A small image super-resolution model, trained from scratch: 32-pixel images, 14.8 epochs.
Rows from block 4, named by matrix and row number. Rows with one number belong to one channel. Each number is 128 + 24 x the weight over its row's rms, rounded and kept within 0 to 255. All counts start at 0. Numbers have three digits each. After the name is the row's rms in percent of the matrix's.
# convs0: first 3x3 conv (model.blocks.4.convs.0.weight, 96x96x3x3), inputs 16-31, a 3x3 kernel for each
# convs1: second 3x3 conv (model.blocks.4.convs.1.weight, 96x96x3x3, transposed), outputs 16-31, a 3x3 kernel for each
convs0.37 098:138063126104088166060046118098144121105126103113113094122115143101084079095146166115118113095114121115101078158103090159125125112130128110123115122128139136134128152139134128156162115137100141132128129116114122087097128133122126124107121120100132157178149137134180147139123161144136137133181159148141138127090071098134090135143160163096121102133128119081036091150141185111133116134131132129134140130141135135116172119106145134144172
convs1.37 090:101146154103109118098109116151126118136133135138147201152135138135143136116121116112127139151151181104092109101114109105110119114107106099134122103140105100140127179168160112109121086051078109130127112131098159135109122104103120113127112167141095100120119131119115147136150124118178166137147146116129151104125145116142153180128162121112150127119135139159144133136116096092082102130163139125133102121119121095101117126133124136125120
convs0.38 103:125096098084075104080082123150117070181181105165194135090102142090095123123114118101106129087096138097096128176145114160128122139131134135144120138149147128125136102078107152118127134110113109114139115081108157128119099099108084094093089096080125136136094119121105114122164144143159168151137137148158148113132096131112122141106086091131123123126138149096140174084112140118161107166151122149126104146120126122124157088087168112059148
convs1.38 085:110108111132113101146128110121120137127148127118140118158118121148119100139130084126115127128130148140133150100130157076106123086097093101113124111139120130145119117121134103118166071091159177166149163181160170208177154173145147147152134147176168163161153130130137105101156136102175147103163140109107103107109133134114169156121136109090134105109143123176146137137114116110129157107106118124109107148122101111126153108145174111133144
convs0.39 099:121132152087101136108104123185155116111134127076107131128132134128116123129122105127109122143136103128150147109126120112127154084088099154143147121112124112098127117106088158160133159166134167151161100126150042082137151122124125124121107127140090103083087108124101105125142124125160138120120094078154153153141146144159162160124136105148137117135133140129163172102080143101093089134131138155155146126121142140176169114117122152147108
convs1.39 088:136154131158181172109118153143142163127139147150153141146172161142159184163132150122109142099105110123128127139132152088109111136107077120119137127123127129133125090081093126137152165148153129130142104110131133121134116149154133136154101109121115104117118100136141138177140104100120117122106108116144154160161151138190189169151126138167146143154133144154205191100140149060086094089113111085145148099100092122112113146126123178161154
convs0.40 097:105110102053082107096106104156156172153136143171166167176157141127106148106107148126135152103121142122107100140136138111096126123104130144139129133117108135122134107124134093104123129117116143121100102134076130158145143152154133118120108114119127116143126111132191212233107134114102110125131131107117131138117118113127133129120156150105139136103103093157123103155097074166152091109085110126115154109105130173121123124081116139133149
convs1.40 085:087093099086136152095146191123108084112148122063072108161155185115113156128082098139126140121115128116111124145136143132134127158164112135118148117124140111142127101093091166165162127123132129138137170172148154144129124138123117136148137141124113130112093130129094113129161091105171084107166112135101113122108139135131128130135138134144124138162148133100130162157196181123165170142135166140113143150156169119158149129145134121137120
convs0.41 093:145171144121125143126093118162102088143119110120132149127139168101103137121116164117125142091136150095128140121142128115163157120134131141137122137120122135134122143131148153132115119115106137138091140140071100111079138159211147147163150125122146114090152122091188163116096116120101137143114149172135167156106135166074078128122106115133112128165120121089066153081045088108071078114112132117095111158139129137129129157124149129112127
convs1.41 076:119135137103103109099083101114111119136140131129123097179147163149130128095085065070125121101130117090121109105141154104119128146131112141132132152146126158178151080093100115116146094080114094105096135128134146122105160134170181114132148102109141122117136123115139149146127091124151106116122104129124114104150131153120128161149153165124132144107117128139140151177177170150162159101118125121096117147110135156160125112155108108148112
convs0.42 092:141149133123129131149145153133151143120104115127087101170193169129131104118139121111121156129124156159128124141122112130127126122121106143117116135122135095098122132144135104117108122136115069053054128121094153141104132122146140119101162139109141169101143175115115122105122110132146116130129136151177180149099117134084128135110132135113130122164185173120138159115150152129228211118115112117124113112105087131102128140118091120140111
convs1.42 090:132142119130115121138110103157144149145119106156109103117133149143144145120100117133144114104114098089084101147112130133084113133092087137177143114148137111138109080098090135155127125145122135151159143135127137168151146104098110118159118134158114121074118121113096095108092080085085119134093162155141144096123113115082069084116103085097109094103120120114114132123116115168184155158136150184111113125103113137119102162146105148107073
convs0.43 096:118179190113221210097149159109154156121163150142161137125091086124103100123150135090113157120114162118109133098089107095083129110120128137153139121143141130137145111127143136123124132107138130128125128128134107110092120107153109105149120106130112135142105142155117146156123115104131099101163108095158131123158156159116127115097103113141149146168160142112107088112127145083048045164133149138138160133132174152141155162144149118123130
convs1.43 086:108129176101094113053065091174138097103092092093125170074117105122170182133119098156146117125117151118091137169134136145124157173168187116135129128105126122087144174147119109133177131119147131102104165129122159113118148155155121112124151127147114112153104119128114117114134180155102155176113126146166129114158135116126107117115118135118140129097103105081084084084091077134170139124111130101091129108099131144119082142152140137121132
convs0.44 103:168120140138093138120113168094109146126135159105092126125143141099133114109132119147118151130083119133078101103130144135146150118121143126114115135123112115106114131143150158156162147133123113060090120052089127083137140129110128125109114119128126125122135136142126153152125132165119135136116125095139113111156108101143111096125119169134124199128134192149142131113126158123129143113124136131163181146157167213106112161041067224103100
convs1.44 108:128159118133137099132125099111076095157142119149142108136147152099107105136130132159150181141127155154128130117123130116096127148125149129100127124098129138090116138142147127140161127116130121087097149123163159152194158176155146190178146140135112129134119142155098119159125120106156142113141129117135097121123110128127133164147071140120076156119107167127131123144125091141129097133094106117098100094079073120150125156182082129149120
convs0.45 094:139120125128123090165128082105129162063070107063040097155146128157140118104107118119142128120156141104128107132124122123121156085101117136142160116114135129142146164151115161131092083093096105087099075093100090123130130143133141142137126117105106121108116127115097092098133159131129134120102114117112126131077107125064105109127118115156149136147131108064088109079110156145107089135134127117127114116137134116112092114103110137129140
convs1.45 103:134106108131094120123114138143180173142141135149125134179143145169121094164175142115142126118127114113118106132135092114119125122113123134095092133130146137125119088126129115132111083097066137128152162146146156158142105123103110114096118110094139143143119123128100134136136158105103141131115143129136139099146153085067122072119086083118114130095146132194211198132159162112146167105089102124126123134123104142165143151179173125168180
convs0.46 097:138126114146127181140133215110114130106114128099097118149151140145164140162158089112108108106097090119099063111108138113140147095152160124115143136130157136134154115115124130104110124107110103112166095113148092107108114124125129128114106120111089099171105098182124117197125153124101130127094087091134140133091108119110115129139129122120113096135131116113120114126128103139145128124125136137136153123132141144149143159116161164104135
convs1.46 103:136184183167168121141139066096150140125150144141114124126111123096119112118118121141146122160155122131147120138115104112127104106134101110142105124167138106128116138154119134159135160135100149177140118162128091110122119116137147089123159125145079108098099140133116165148156147176120112176135118168157154136155130130129125138110151149105164126102123131149154157140135118108102109117103127129105113130108117131202099140198122100114119
convs0.47 096:140115167136114154098113106121132125128127129127143152103119123147157130114116106163127124144118100092083091095106119143161154130143126102122108122136132101104118117128135062092107127135148131104100109100141068065124108127148129114136139117140125130137159141128127107109148141127161111115174124106113123113112115128100120142104114121111135144097121111147099087111114133163148102134136121131119112130123097033070114002106105078113093
convs1.47 079:119116134127107131133116138145110111145094126141096147126135154152102090145171129130142170096114126131114102151126119146137136099098160133111112135120122118131158135145092168165143162153148154126124149132137137145185120127132107128166083101143135145133130131156136114139068109129097136133135140119169182139110131138130158170113103130123117108141128106146132124174145123200135129208153118184138119147148136138159101142187167129167205
convs0.48 099:095159166139192166169163126101107116107096097094089131095111150126130126113113154113103138138148152122151134106111126104127153098141140119105119138119130134133130160156128143165143083115123119098108135132139125106128127129129133129142115111124132160158129146135152147141120145142137131124096092091101114134066118138089166157146133120138147130126122125143193134125115143109093092162132141108117135098130163136111054154157116135140129
convs1.48 096:145108128122103161132150187114126121143161147118124142122135124155167148134136123158146131103107100094115112118143134117106108138142122128117109103136124129159136148131133164128130118085117112114152162154148157159142133121128150116132160108118135132135161117129152119142151162182124129138102104095131097114147116129097117165148140149149176168094135147161117088109116129088095152172153120181177160162162156121164120139139114168132124
convs0.49 096:174121123084075122121147121148162130128126135129105129157139141161129128136136138133141165146151135145125123097169228118162203197158136132156123105131112106124110146112110153130133125138156085144185108115126166103109148161181137140149144133134188104071182099078108099118135075117143077118131119125111125179108113145134124127106128128124145143130125119172128140144106123255194175091090111124134130139137124123106123140116113147118119
convs1.49 086:092121168135190206134170144108078104132123134094089120123107159112095117087127125140159124149181123116140098130120111163155101168139123135132129154141131142137126108113110146149138101113162110128139122164169131136124107128139103101117137121097129134162104140149120099138095115134126142161121115133123145152132168125104106126158135107172109120158138127126107111155143133153145134141139122144109109119111136136129138122149147112155153
convs0.50 096:116125131149163167108104139106108101124128128126122118113131147138126144129125136116135123114116115125111103128157169106099116153102104132139138126143133120141135124122129188165160170169150115132129092086092101103111114116125138120128131098129074032050146141164208204189119123119140135110120122100148124101130113113144116109177134110147112096140138130144124128156133130152139134116140144122114109117123122117120135153133115153137132
convs1.50 120:120120118070094105168160098126114113123119130161138135125151160118125129170247210168137141121113124130114112134136165124110149128155152112127127122147138121134119126141142108095127159161156107075108132131139118110114110142154111140136137146121106111087172174149134103134141165164119134157081097095162121134172114145149049089111128126107131147147158146099093092147130092131123115117115114117119139154148138133122121145121111131119110
convs0.51 096:115132131092110108153145116119121115130163131114177179101090098108118102115125118140139102186174107152191129132136144133115119141136139142145133138130139133128139110100113156147150123134122169109110133087106131136139162132110141128124137134139129127120115110118105087115134125125138142116155121108144120110168149134139133117107118116137132125122116110139145125152126106109120090147098103155118121149132142103127180145167163161177122
convs1.51 106:131107112129129117123125140189153095109125074105151111103115095125144139119100114135140112128148140105111091140137117139129104135124095147139118142138126135118121114100102155129104162140116170142143145130121130138145118116118139123129144143129130128148128126145112123136106106144160139170209168157122111069121127109128139122109125135125126126111108118098153181110116129122112096138124104117115115149149139117098133130087142121087149
convs0.52 104:091105142081111146112149140105122106125133108130143118150155163145121136144125130125113112132112118128097131111102104125124112155125128131139142124116122129105125156153164132115136143103127135122124119095117131126095121124124115124127132109117127109166118114154149118166092147142086126122097116123168136153129133134102129144147157139158157121169170116164135149136134156098068115133141146137145160124154152083117050158140068200128082
convs1.52 092:138137174135128167135144148125100082167131059155137081103124137117126120089102122145113079185148114142126125130127160132136153142120129141116139143109123131121141136113115161129142159110131138137089137131075097102105153167186148168153153200151133152192114143133088147121134166178142138172143124133129079145147110163140095142152146157145115126160132135152167158098145136128147126084132141082112124105116137154108071170113082159127137
convs0.53 100:133095112123125129129133137149153148164146109113105089135139124137119102126146148107148160115124116079103093145143115138133111130117081127120100133139131129131132144155153129116106100073069137123106131144135103139136128129143122120136130128124166159142136137149148151161147076088141111111152143128101111091123134109127155149123128138153153133169164130169146162078121148110125140134154164144139155155147165102131170072083126039040105
convs1.53 093:109113117113131116133100086142130136138127149098113145142158159108099134174156129130145149109130130107149138112115109098093109123109119107122125110110105106116124106096108115133142064073117162160152118118140145141143120115159139116127091104140131137086156133072142138102153118111179161125158197123158131122145109104143118135159158138125129132112121127143153173167160162110121121122094136171122128180138127156114113118102083113133131
convs0.54 094:105092110152186174130142106119103115105116109107117125079102093153152125110126140145142131165138095125140120184116136132104148128131161119122152123131152145138150133119109118114112142146112154144142132136125110134145120111098131130108160162137102098105158139123140128086096129136097112129120096103097113130078088127142137146113128091107123107124156132189207122108140115134155147113148180151162189173164162141109147131103145133093136
convs1.54 082:104107115088129157126146128146158168134139153127130115099080107126127129158192225147136134115118120109121132087112105096132113127134094111140121131152157124147148153167159123105123175164149123156143122161120061109121114116125102114146112138159125137144119130121145178144136135141131114130149120128135162143134167127116124129128108111157138141195187173114067073164154133115131085089105119053128144087144128128142099098161111069133125
convs0.55 102:125123149127107139146134139139164157122126161114122146126103118106091116132104096148143129121113134130120140125161139101093116095078127123120102134138127114119110113115131114117127107099102124125098084092122078086102136149141137144148132134136116109138140117113146156133091112171128125115135133101092112131142134136135118132120127110133117113146129122117079105077047066114095122108144134116109090113111139169154164140152184148154133
convs1.55 105:118109126147117115131102109131135114114104103131120115164136126121106093111100115141182175098080108126103135145095097113107083115144138127124146117136147141158147141200205121108111123134145138107120128119131121128141126142110146143126125126100150175161111143139100093075149164159150134132140128145108124098114139103097091062123134148107115171138143159089080084101100098124158134104120098121136145149151161129163145098132147114139119
convs0.56 098:094051065120118184163135158131146182155158127119097061114133143110108107170127068113119151116080089137079086172145121125103132138132182106122106089109110116130135134120112110122130144156136110112142105083125129114111124141137125135147121125132115089151131109137121131134115146153108115097106106086149139130145118129121107127125123119094099109122115118147172140060111243095094174137142152116133157138158186082102106131103149157101118
convs1.56 093:157161169165148152131113104092141123140158146102105127157176188105130164151149222156116116153139144083123143095076070090135126124128092125127112125119106124114104143121142164156166129140179168158153147138158142122149109115130148132115121121100145156161127136168109141149082113121113095106108109142121137170099104133103115096174150131178135131154125147122121117063167232115148156142181165127134140149120123109144161087133133157165121
convs0.57 097:079080139127100134100078130144128142130105109120095126126093071168125107124115112125093147123091145112119145170153146150136122148113093137139143134128138158136143126132091157152132188175127093118170070085160074117170161141147174127103185126094093103123112117130105103124124144164118130147119132142100091123114109137132100126144133119158167151159175145154173105151174126179154070137117116137120136128117121156134111253186196216222202
convs1.57 085:128147143125157150158167149144147122118150125091142141122152106107120082132166139096109111089119136104144148158135142179151128167149129153116118147125137145151129132141100137107113136098117135126136129118128084060088138126094122100119147112118147116085156138096162151108151137137138109149155126160086102080112118118155149149120133132114138142158170148108119110103102092130119101093136150110143143134154154145070059139087086130118122
convs0.58 102:128182164153155114170146067131107102139125120141128122161179148109151146120137134102096084088091102120139145096082095099131137152163164121127132145142139142146114112095097106113141113143166097072103110113120114124105126120106136140128147146161080095130096100129127130110161149141156120128128090124073060112091087122163138121108128134121111111124110136124166160119153134124121125116119112107113118114144133153139123096128150158145123
convs1.58 110:182153117175180101130194154132147123131131100134116113103113119072155192102131163126105110130105125123138139137139121137130133092085104118116115128126137102135131083038075123103142155204202142151132160169154156166138106145130106130122107140122158205180141128144129123113103133136149152127119154127142157125112078061144146135089088114118138123139140123152142123140122114105114107131157150148154131114157137135122108161113108161118115
convs0.59 110:099108111137131128136135107127128136151100089132105103152189196098064057156128091104089079113120115132139125148161150145143132098094105120131125139161152139139110126134146136119127104094115156122100112107144126112159095130118120182193116141122107127129099118097132168139141138140147132121139145120112091108098102125133185190146142131116122114142149125106083070120133119105137143112107119127131138118109115126097109074108148117162184
convs1.59 098:114102122132174186174158110114129120096094115109086089130148133111139137155200174109118143127147134146198179169155141167145132138146138143130149116109127121117138139139158130130127115123128171140151155098124142137117107117120125125123140154173135151136137163130138132117112088099091132115116117113181188169160120133145158138123148108099086107185139124127154125161153155121114117102119136100118159139146170166154171136088118144201147
convs0.60 101:127161082112198105126182124141117106136125128127111117157134103138123083147141111124118121133109104122104106116118161096135183106128177094139130100136132099131126119107148107115158115134148084101151084126192089100155130126130118124131114138142124146139122155119121150119186124087197108043193115037142146137141135123150125112118115140118098116134096104160119092150124138082108164152129157116129166107126156157107150153124122117112122
convs1.60 119:141098187146097141136099120114135129119131132142132123141137123140144130092093077141119111152149129137137123146132148123103121106132141150120131135141172121132142119123148124118134105105101122170156109150140091084093148137164153120161160153158123120095110114097107124112150137132185143131164134095147116130154109140156104145155151163121141152112112130105123112104110117131128110132106135102112144127138147151142148183184149129095111
convs0.61 093:100117115135101109145121168136140145156139136123128133123133149134130134145143163124132122146126105164120088182154133175115085170093031133134126139127124136123134123125132119138150137153147138120113150096088117078080114111116128113093129129114060056087080126152117152191102132133108145137109151167102096111120114113138131094157142134159125111135112101167132115138128138109098113131154135130122100139109102131143108118116131133154141
convs1.61 111:122152156127162140126131105103101107114103091144123113114107113071116119132149125165184139188180132134162145132118130138106143107123119126125119112124140104114117136131101090109121174164136104206144102185137119135095110085111134136127135122118119113092176118132130118195175155164153113140160129133135155109138125113139115172125157178111174150167142104136136155124098127134132129146116154147121146149109105093148123124140121122107111
convs0.62 105:108120114100130120131163148104108139111115093147191161092101084114122122111122114123138120131116119156157159162153106127128109112145143136115129138122134132128140106115098104119120126111131127106119124110088137170115170163146139122140137106113081110133099104127089060091159182126142157148128101138089111138093101132125146145147133136150139137105107123140193189091152149139149161133117131126106131109118112100136113047087065155161109
convs1.62 107:146157145111131153094106124111103100129103083159136124134134148226163155177159149117126166133135136134141131123120103109104078115121106106097125119108122139113102125097116205165150159160171139149126112131112110138136106110126107113169113134148158179189117143188144120142102073112155121113138138113168178194150115160174151153114110142115141139161127141108082115120120101141133125147114109116102119131125159079090109209134116166122109
convs0.63 096:106107123092070093121131134114113128122123141151132123129132132151151156138123114103150125125162119148153110089118103071093085101118108121144148137135118141142124127141150134141137120113129136133151156123125146130120103127125109141118150126108126121125123122136135129162100105100137127125113109126136128136119105114132102098154149141151149129163158124145136126220148109192115124103115112088109115083110095101153141046092064062110066
convs1.63 098:168138162108136194161156159167081101122086103119135154176130078098101114116136150105124133130144140094119126194172141136148105147160115125127121130139132124155131114097110132110085103117099157118069113109060103107104117110140134191194133128160136129114154151111134152130183152070169161106151164137156135095147116105157121104082135153130151152124135135141149131145127108136119131141166143135139143124128147190118062187113082140124132
convs0.64 100:141081119092061089091124104131114111155144144168146135086092128068091120127152123107100121128132110145146125186168137140118123128096113134131128116114115116116114084097099112131124128145141143158177118133142138143128135142124137136132120123122169114128154132133132130139136132130139139142133122142123093100180142142108103112091094100130111113135133114078091165058058154061033116142117109136128124131144116163156115131092108145078093
convs1.64 116:093076107104082070130122100165186158137165114133109116129124142167117103092063053117097111123121131139124101105122124111146111105135103126116131136114105135130125102107128133166146156176159140120123160142125149140137157131104130148118088104131159120147144095119120088100106138115136143131121150135115137136124129143125127152151157153114107129113096118082031071102071102124139141096131100110118103126130134102133101138183108126141070
convs0.65 102:137086123168103104164110171112111107112117084130139121107122154123131150135121116105121107113121116090092115136115130130111087156140119136121125142139159114124146106123126128124122162153139093073082095085076136139131116122133111114135112096117128099108140095116131108124111130141096112124109105100128126114129145115116117117132149164119140148114148161143123157070090133183153171118136128128153131143170133058031081163100163243154196
convs1.65 092:100099111115092108132087102145147123107090113096103137138121141155128148120104098124126123150138147150142135135130097110140119152148164118140135111130154123126144141157157093121101088093123134150123113123106126137138148159142171190159141170199116145109128139110130155123077139150126163144111115114139129111145151145161161157169141101167154117098132106100072061099126133121161144138141107121144128115125112163141148154159204152144175
convs0.66 111:095098121069091131129127148153191199148155159199161128077090082112107106120109101126138101124186171102137134154164117143134122110104122122137147103143150125137146116139119132130110140125121139177104105125093134120120148137123130136160149146146126106119120098124065089101140100116125106121143155136143118113192160149130137144098128144118140136114144146113139118124124096127136139074119147096147147107078095108118120129112114148107087
convs1.66 106:169164120129105083122106104117161185128114150156135118080099117168137153135116138133111139153131122103118138122106107123122137130121137122138117117128101137122118144104141094097145104155153135098149137130146156141120131133139132134110086136130168139107167117101145107114166163118143129133106108132098086121136143164155145170137135144111109138131138125236147053128116107133137162153154143175141122157140130132092116163203157139150124
convs0.67 098:118109156126144194140124116150126136111115139077093114107136159120135137124119081128126136177121108196156128136114123136103096142122110114134147115125137099115111163159159163156160132125136085141114067112109073132151140118088144118098133131124110089109114095125157149160146159153118151142098130129129181142143173142164167134163134150138135141111131146133116131126151177076064099109112101114114108148149152121141163108138172121142136
convs1.67 079:135109131085072103109137141139142148085132143108123104149127115158149127115121124126119125104118169137142171097130140115142146143157154160157121116112125146118115121109125137094100132103098143155162133138157130124122119128138109098100165152101150103158167143167117122165142157165130131153133125117089093124113141186109118155194142158206144151143095152139115120108113136105093129103106136105154168152172177089128111089123133078114131
convs0.68 102:160139127175096100112097143108105162142131176134123144158154140113104126118124139146134149125132158086123183137137108183135094184124091133131120136121102119120129147125147137131138141151141158104157147108172120096136130152136170164118149128139134125118122100093119104138128118109130144119102120127155158140125152132153161129161133138143136142141128133132118109120110100112100102108118126125122151115130179201173097132096072127094092
convs1.68 110:090101070114088076137170138114143127155134090089099107155115099149118138080077113128117137126104130144115130131158162070127142120154132122121121110106127129127138101108124122101114137121134118169157132143115115099099151099118078084143138108114089107077123128093145150133166117098167117095147113131082103152136135140126119144101139159107155153115142139165181183150169164103106098138106111124111087122127128156160091194130077199098083
convs0.69 104:151083086126073122075093190091109117098122141131138106111121133120124144175141112145157090133152108115131141103147128149153099145097093115119109128114126117100127127116118142128109123095118109123144108124155094099101160141151145131156126112139154112084116077079151120131136110120123110120155112096156154133139140116145133129142140140137141155107128161192163132215148087169134110131125116132146122130166139050057091114101103137116069
convs1.69 098:148162151159173137112137108142116114141155146148129136137123116123130149162170142152166131170159120142135117153155128148135098109115109131126124121124133124130147089067100103116124145146131161203159154186126152152116143142089127095080120100087133127158168133156175141174142083095129123132136144143128101141134101104099088083163146162149139169132121180158153165168135159107061103162134140124111116110098106110113105154167123137152126
convs0.70 107:149128108145141112146124131084120102094120105109150149112139139122138129109130122124126153119125171129140178119114119112132134115115127121139103130137114148139130135132157151141137140142139167134132166108129147100136143156181142156159133143127084116092094143098101136109126116115102104126096094136114104129118114112127136135145137149147135140151134139112125113117133126077137130133082111141079128146092126211087046228038102205035135
convs1.70 123:124149121100164158106152154138149125080083171095072162135115114136110097129144144141147175146136146139149137169129121150122092143124099133118124145125137150123145151131118133118101129124122136113143143112137117103105125110128116115110148149125139181142146176150157151144144121124132162118151176115127119101159150115115123104093104120078115161074085174138155161130155097126127084131104090111119124110114116195112104219106064161127061
convs0.71 110:180130127145128123089088110120088142138131116191169130089088095160157126098117138114134163146135136127117101080075123119150180118130086116113127130107132124111132138147136124121114126146149116075154125084113131084082139139164127119124120131153121169119116149124086103120144151112103107107115123143122118122123119127136108094131122118121135114104117137098144190111148146166160111110093095106107168116137138097092058107133110129135112
convs1.71 107:155158108135157152123134139164129136111135165162146171131133145085117113151140119119138151145142136122133161116159138173130109127116144123123098146119099128125130144128103135127175112133170098143165154137118159156141104113129124137150134137112145148177152135151143119133125124137110152167118118150140147130167139113155171144125105135129143154149161153128130139104105101119123154146156106148135132130131134133104113255149059186150074
convs0.72 098:125138128091096097052109102191160117147171140132172140186181149123163175143153138142109105157154134134136124163154125139143126136129141144163155128129135118126138089073095135118126171149146104153121124152128108118122128132105140109081119093096143104110126118120124142145133124157145139144142117105124095088174116107147105118101096156104086123132103110122150147132141123142149150127121130141119119135136140103140124126103134179088098
convs1.72 078:185212166195188131156144136143110130111083123087102134101128128136150146129137107104123124084109114078092081163130101151108086129115119114124139124125152125108105127127135111099125190180184170147149164118142144142164163153115149135110150140118176172142171150134160113103100116170089137158117162137151161151127131146083098101116144123130158141138147151136163159131129094188162153144161171136156134139136141117130110148149146114107129
convs0.73 097:099127128163142110202190165123109120128132132114139144089142166123121137134134121103115108090108084077107095120146153130128116133099094132155171135131158120125154138138127144155145154179172161184142110162155107138134127153163137149136131142146126121151129143144159142129131105119090058092097073099125102139158184200174179168134143112127141112127126110129151123109150123102102088121130123114141120102120108127121131121110151134125149
convs1.73 088:113127147106136161109106155172114124134118149130110112145132123077077097103139126188187138163163130120118113103086127126089131133133174123161161112130150121105104140152122099099100126137118119129151145156140137106086122124116105132141142173144077095110139135142105109138120151122142154135110113106121114155177144141107077112142094113138138148124118119130104092180144123138130118177174096110125129131159144129070080114126115115130107
convs0.74 102:147125128145109137111093144113108126135162129098140131115107150113101123109112122137123140115097125157148133127138131137151132139142133106112120121124121141128133111127117111105125091080102082076116111147124123168130128145134133121118158147138133160138117126125138156153115139126127152154139117129114143123138149137124117125124127127149138138142121107111098102081023064066000044120109140112126139145159132122068116162111149173174133
convs1.74 135:132133143141100103150105087168149111152164132117149115137162157095109121117114117103114122111103129110094142094121142132130140174151153110135104130160144118114128131118108157165159134120127129133156110109120125128107129102121133120132113140123125141125109122143122123168125117090102115097118143133126090102104124144162170181178196197132123117121104107042000051112088114110167118110141107070140112052148101136128079103123105091141170
convs0.75 099:124112150152146175137146146115118124124147168111171183162165149120153148123144136146128137146105106120097110122103132135094111106100114108127147113120146140128141135105081136093062109095069112105146101121140106176170155139127120137117099122109126148103107143107114170146096148160104151146159162161193155134173115107148110094151132141143129132094106080089081103126102132134158118138134113124102104111084109107131152145119131144134142
convs1.75 089:116101081120111102088119105062065105087100111144143133147136117161149153066040049120163093119151107128127128115144111104092054139140076123157142130141140136141163111124108132153121138128109078107108096104086110136140121126120109089107144104099097088092118131155095121135108123117094128161117123163115114088131129096110106083143147145117130092130142104129157173061056104073129120107133125101140122122156116115148158101123133133125158
convs0.76 103:045097104054092134070125147158154134147142123118108118140127159074045121115090117136141156105101128135137134152155148154116134120103112129122127109111122110113132108145138102122134153137134118136123096144125096123137115131131125124126117107109125121088151129102083086095112120159124119137175146131115114105124121094079098101133128112133132129140124137148148122104127132120132163120109115132129134094102126133112114151099100142106087
convs1.76 096:109154145099152161103163143097135152124135145145145142139118127100103155138142170149116143147085103141124147111121129136115165128137137113107121111111158110107123107133121124139157142157152126129118126156108080108109134156165111116119120111101109153159107123144138162182133125113141111124117118145153158124127152057139152172132114135128155165121122137068068070128131137151166160118107127115140170124144129102122107119157132133155126
convs0.77 099:165124144174139155172127146108125111127123129103084108082094098104124104104116128155132114164152141155129136139139133127142142143168168132135132120124136129131140096110117093099131079090119139150126097127119100123147142156139143145134135153160158129121149129139151130125131134131151129120152125125112105077153155123170169129143142143119120138108105132063022047101109119087097082147136132119126123141156122129104139116093126113098132
convs1.77 123:150130135139126109151134138081070116133126114119131115126144131156182171146165196122120111121118101168149171111139146075103125102099118126120131114125122125142133131111128114105113078084092124127133119101157132090145105140150103130133127150144156166137117161126121163119142126119089108136108086135152152131118088114133106123120137114119130146069093145237255230121144145085085070144124150161115132124108135134147145141156142129146130
convs0.78 090:127177115109122094129138108097137126076110134079087121166098077158121109150130121111089111147097123155095092119115144136124127141144142109117105119133129123137117153157157108111133112092113128119139175091080152089080175173155131140159112127136118103095115117147094111161130115122115129147114130141123133146109124134112115125143145121141120105138117127151119086192166088158125090104148144103126106107109097171076113173085089126121163
convs1.78 084:131148168125129185155129149103117108111124096093111137152141096159148115137146154165116126140129134120134115107113123100117155127125129081127154112134167117125122135121174165126116084071074142107112168122120142164140149123141128113127143115103134136130148148129169155163137156083151141070143107084103125111129132125097090073137113127171122138190116117154163159132143154110113131120092142124092149108074115122115048150146086130157137
convs0.79 107:130135147130135116121125110139123118156126093095119098129146159137111112146135129158164144137117108154124105105124146121125142137115125110124124139145137150135126141134145128129136151142127126120161136085136144085121104136141142157138155143113115132145115138145114136137135139119143138092125135091125138145121132153139143150174163155141153160134154165119136156126131146140125137143142111184138103167113102103084138037000084090037092
convs1.79 143:129126147106158192120141185145121122128098103151144147140128123095098119125114100127135141121123120118127114132115115109108119141153162109130139122136129137139130136125091164120113116124117106130131102102097111120106102095102136128105135147129128123129122115119135128118176129122187138122143114112118120107136119102124117105111126146124119142135121132128119107121096090112109143111106141120121158132139150169037090183000083137067099
convs0.80 101:106125136116088085113068063163149128103132151125134150189150122152129129154153143157129103108118111113103113113132141133141120131119106120134130132124106119116121122131125164146124131137135110115138100109152131112123129128094166150084141140128129136140136114123131118126147144142117117128129137128114119147133136130140135117117122119122134131125116105097147185144141139121126137113134138112139147103129126028089142074087098049049063
convs1.80 128:109106086106070065132157168152132110150118091154131124171139153183136104078089063093138167140157160122110118164158089159144090132114099113120118134126101127132121138130116141113121118126164154145125175161141146121158135139142074094136114126119109110108111136128126133125147138125135128144109128158107117115127119128124098125092108157079104154114121134084126153090117127115121110149107135129083124138122149198199072182200108154125107
convs0.81 092:115086054104088079136124111141116107130136146147142160129123136084103140147095080133127112145123098143157138133143102120132069149180122130134122114128116102128124127094108148140121162139100165122091131126109110145152101101080107106083114131110167137125148128143122111122118140115115116123131114139088109080137135069162161130117125106125137105128116094141115120087115179126128180135143120148179115143169114115109091162125108176166128
convs1.81 080:104107162126103160125125177135138153132124142097115172132122102169163157167174166154123159117103158090100136128121121149152152155139105122093115113112127131115106126122138155145115171160122119119134174151158179140122137121116127126112127131136132123145122109101143133132126118130098127125091164142137114144153134153120118127135113126180152163152118127158161155125122166148128169077098131093097116115100096091097101102145118118153098
convs0.82 110:152142124132148102123136120106138153101108113166172184125130144120118145116090122115123086131163134096131088110103101090099124127163159117116126120111118142137139134109103098071078134125137096128122089125112117188148135109120113112110121132133117127133117133149094083091154127128161159148153148143115076059128088085120123076140129136141134137121116139143101110117120123094099119125112097112113116099125127116101138123135162120148137
convs1.82 107:161188127175164088172141091132133118114097106124135107125170133212244173152151119102161109127164122111150114150155157109102105097102113121110135124120125136117117125100101136140106175172144151170153095098088109116099104115120130120157143145181137141130133141125130145138112103137136152158187173161174151139173140140153139122123122164121129115137135148194215196122133157072073097127123104126124134122097134115107109131148149129128131
convs0.83 097:156169129161141115117095117145118135140123150126133150119119136139149151161171197110160181111138158133125126123118139100139125116143112141164143143138129143117096129116095156147146131140147116138115141134078141171126106109125094095136116130158121108133136110133143112119133142124110142133118130132094139093095150104072095070128104128127095136111091115141100123145107111118093089138132152128119152132124123047125183116122108109121116
convs1.83 099:131118133112138129110133120129113178123125142118122120102081110058061119153109135148148157146143146147145139140143108161152139145117137145145155122097125125097090147113091144123123124135128138109182163141202160163190118115120164161133175180160137113129136119147153089118136134143111123134123118143126142137149136140138146103153118134150113121113108139175146106128103106128093124134133134135117109106112123148098141181119184163143186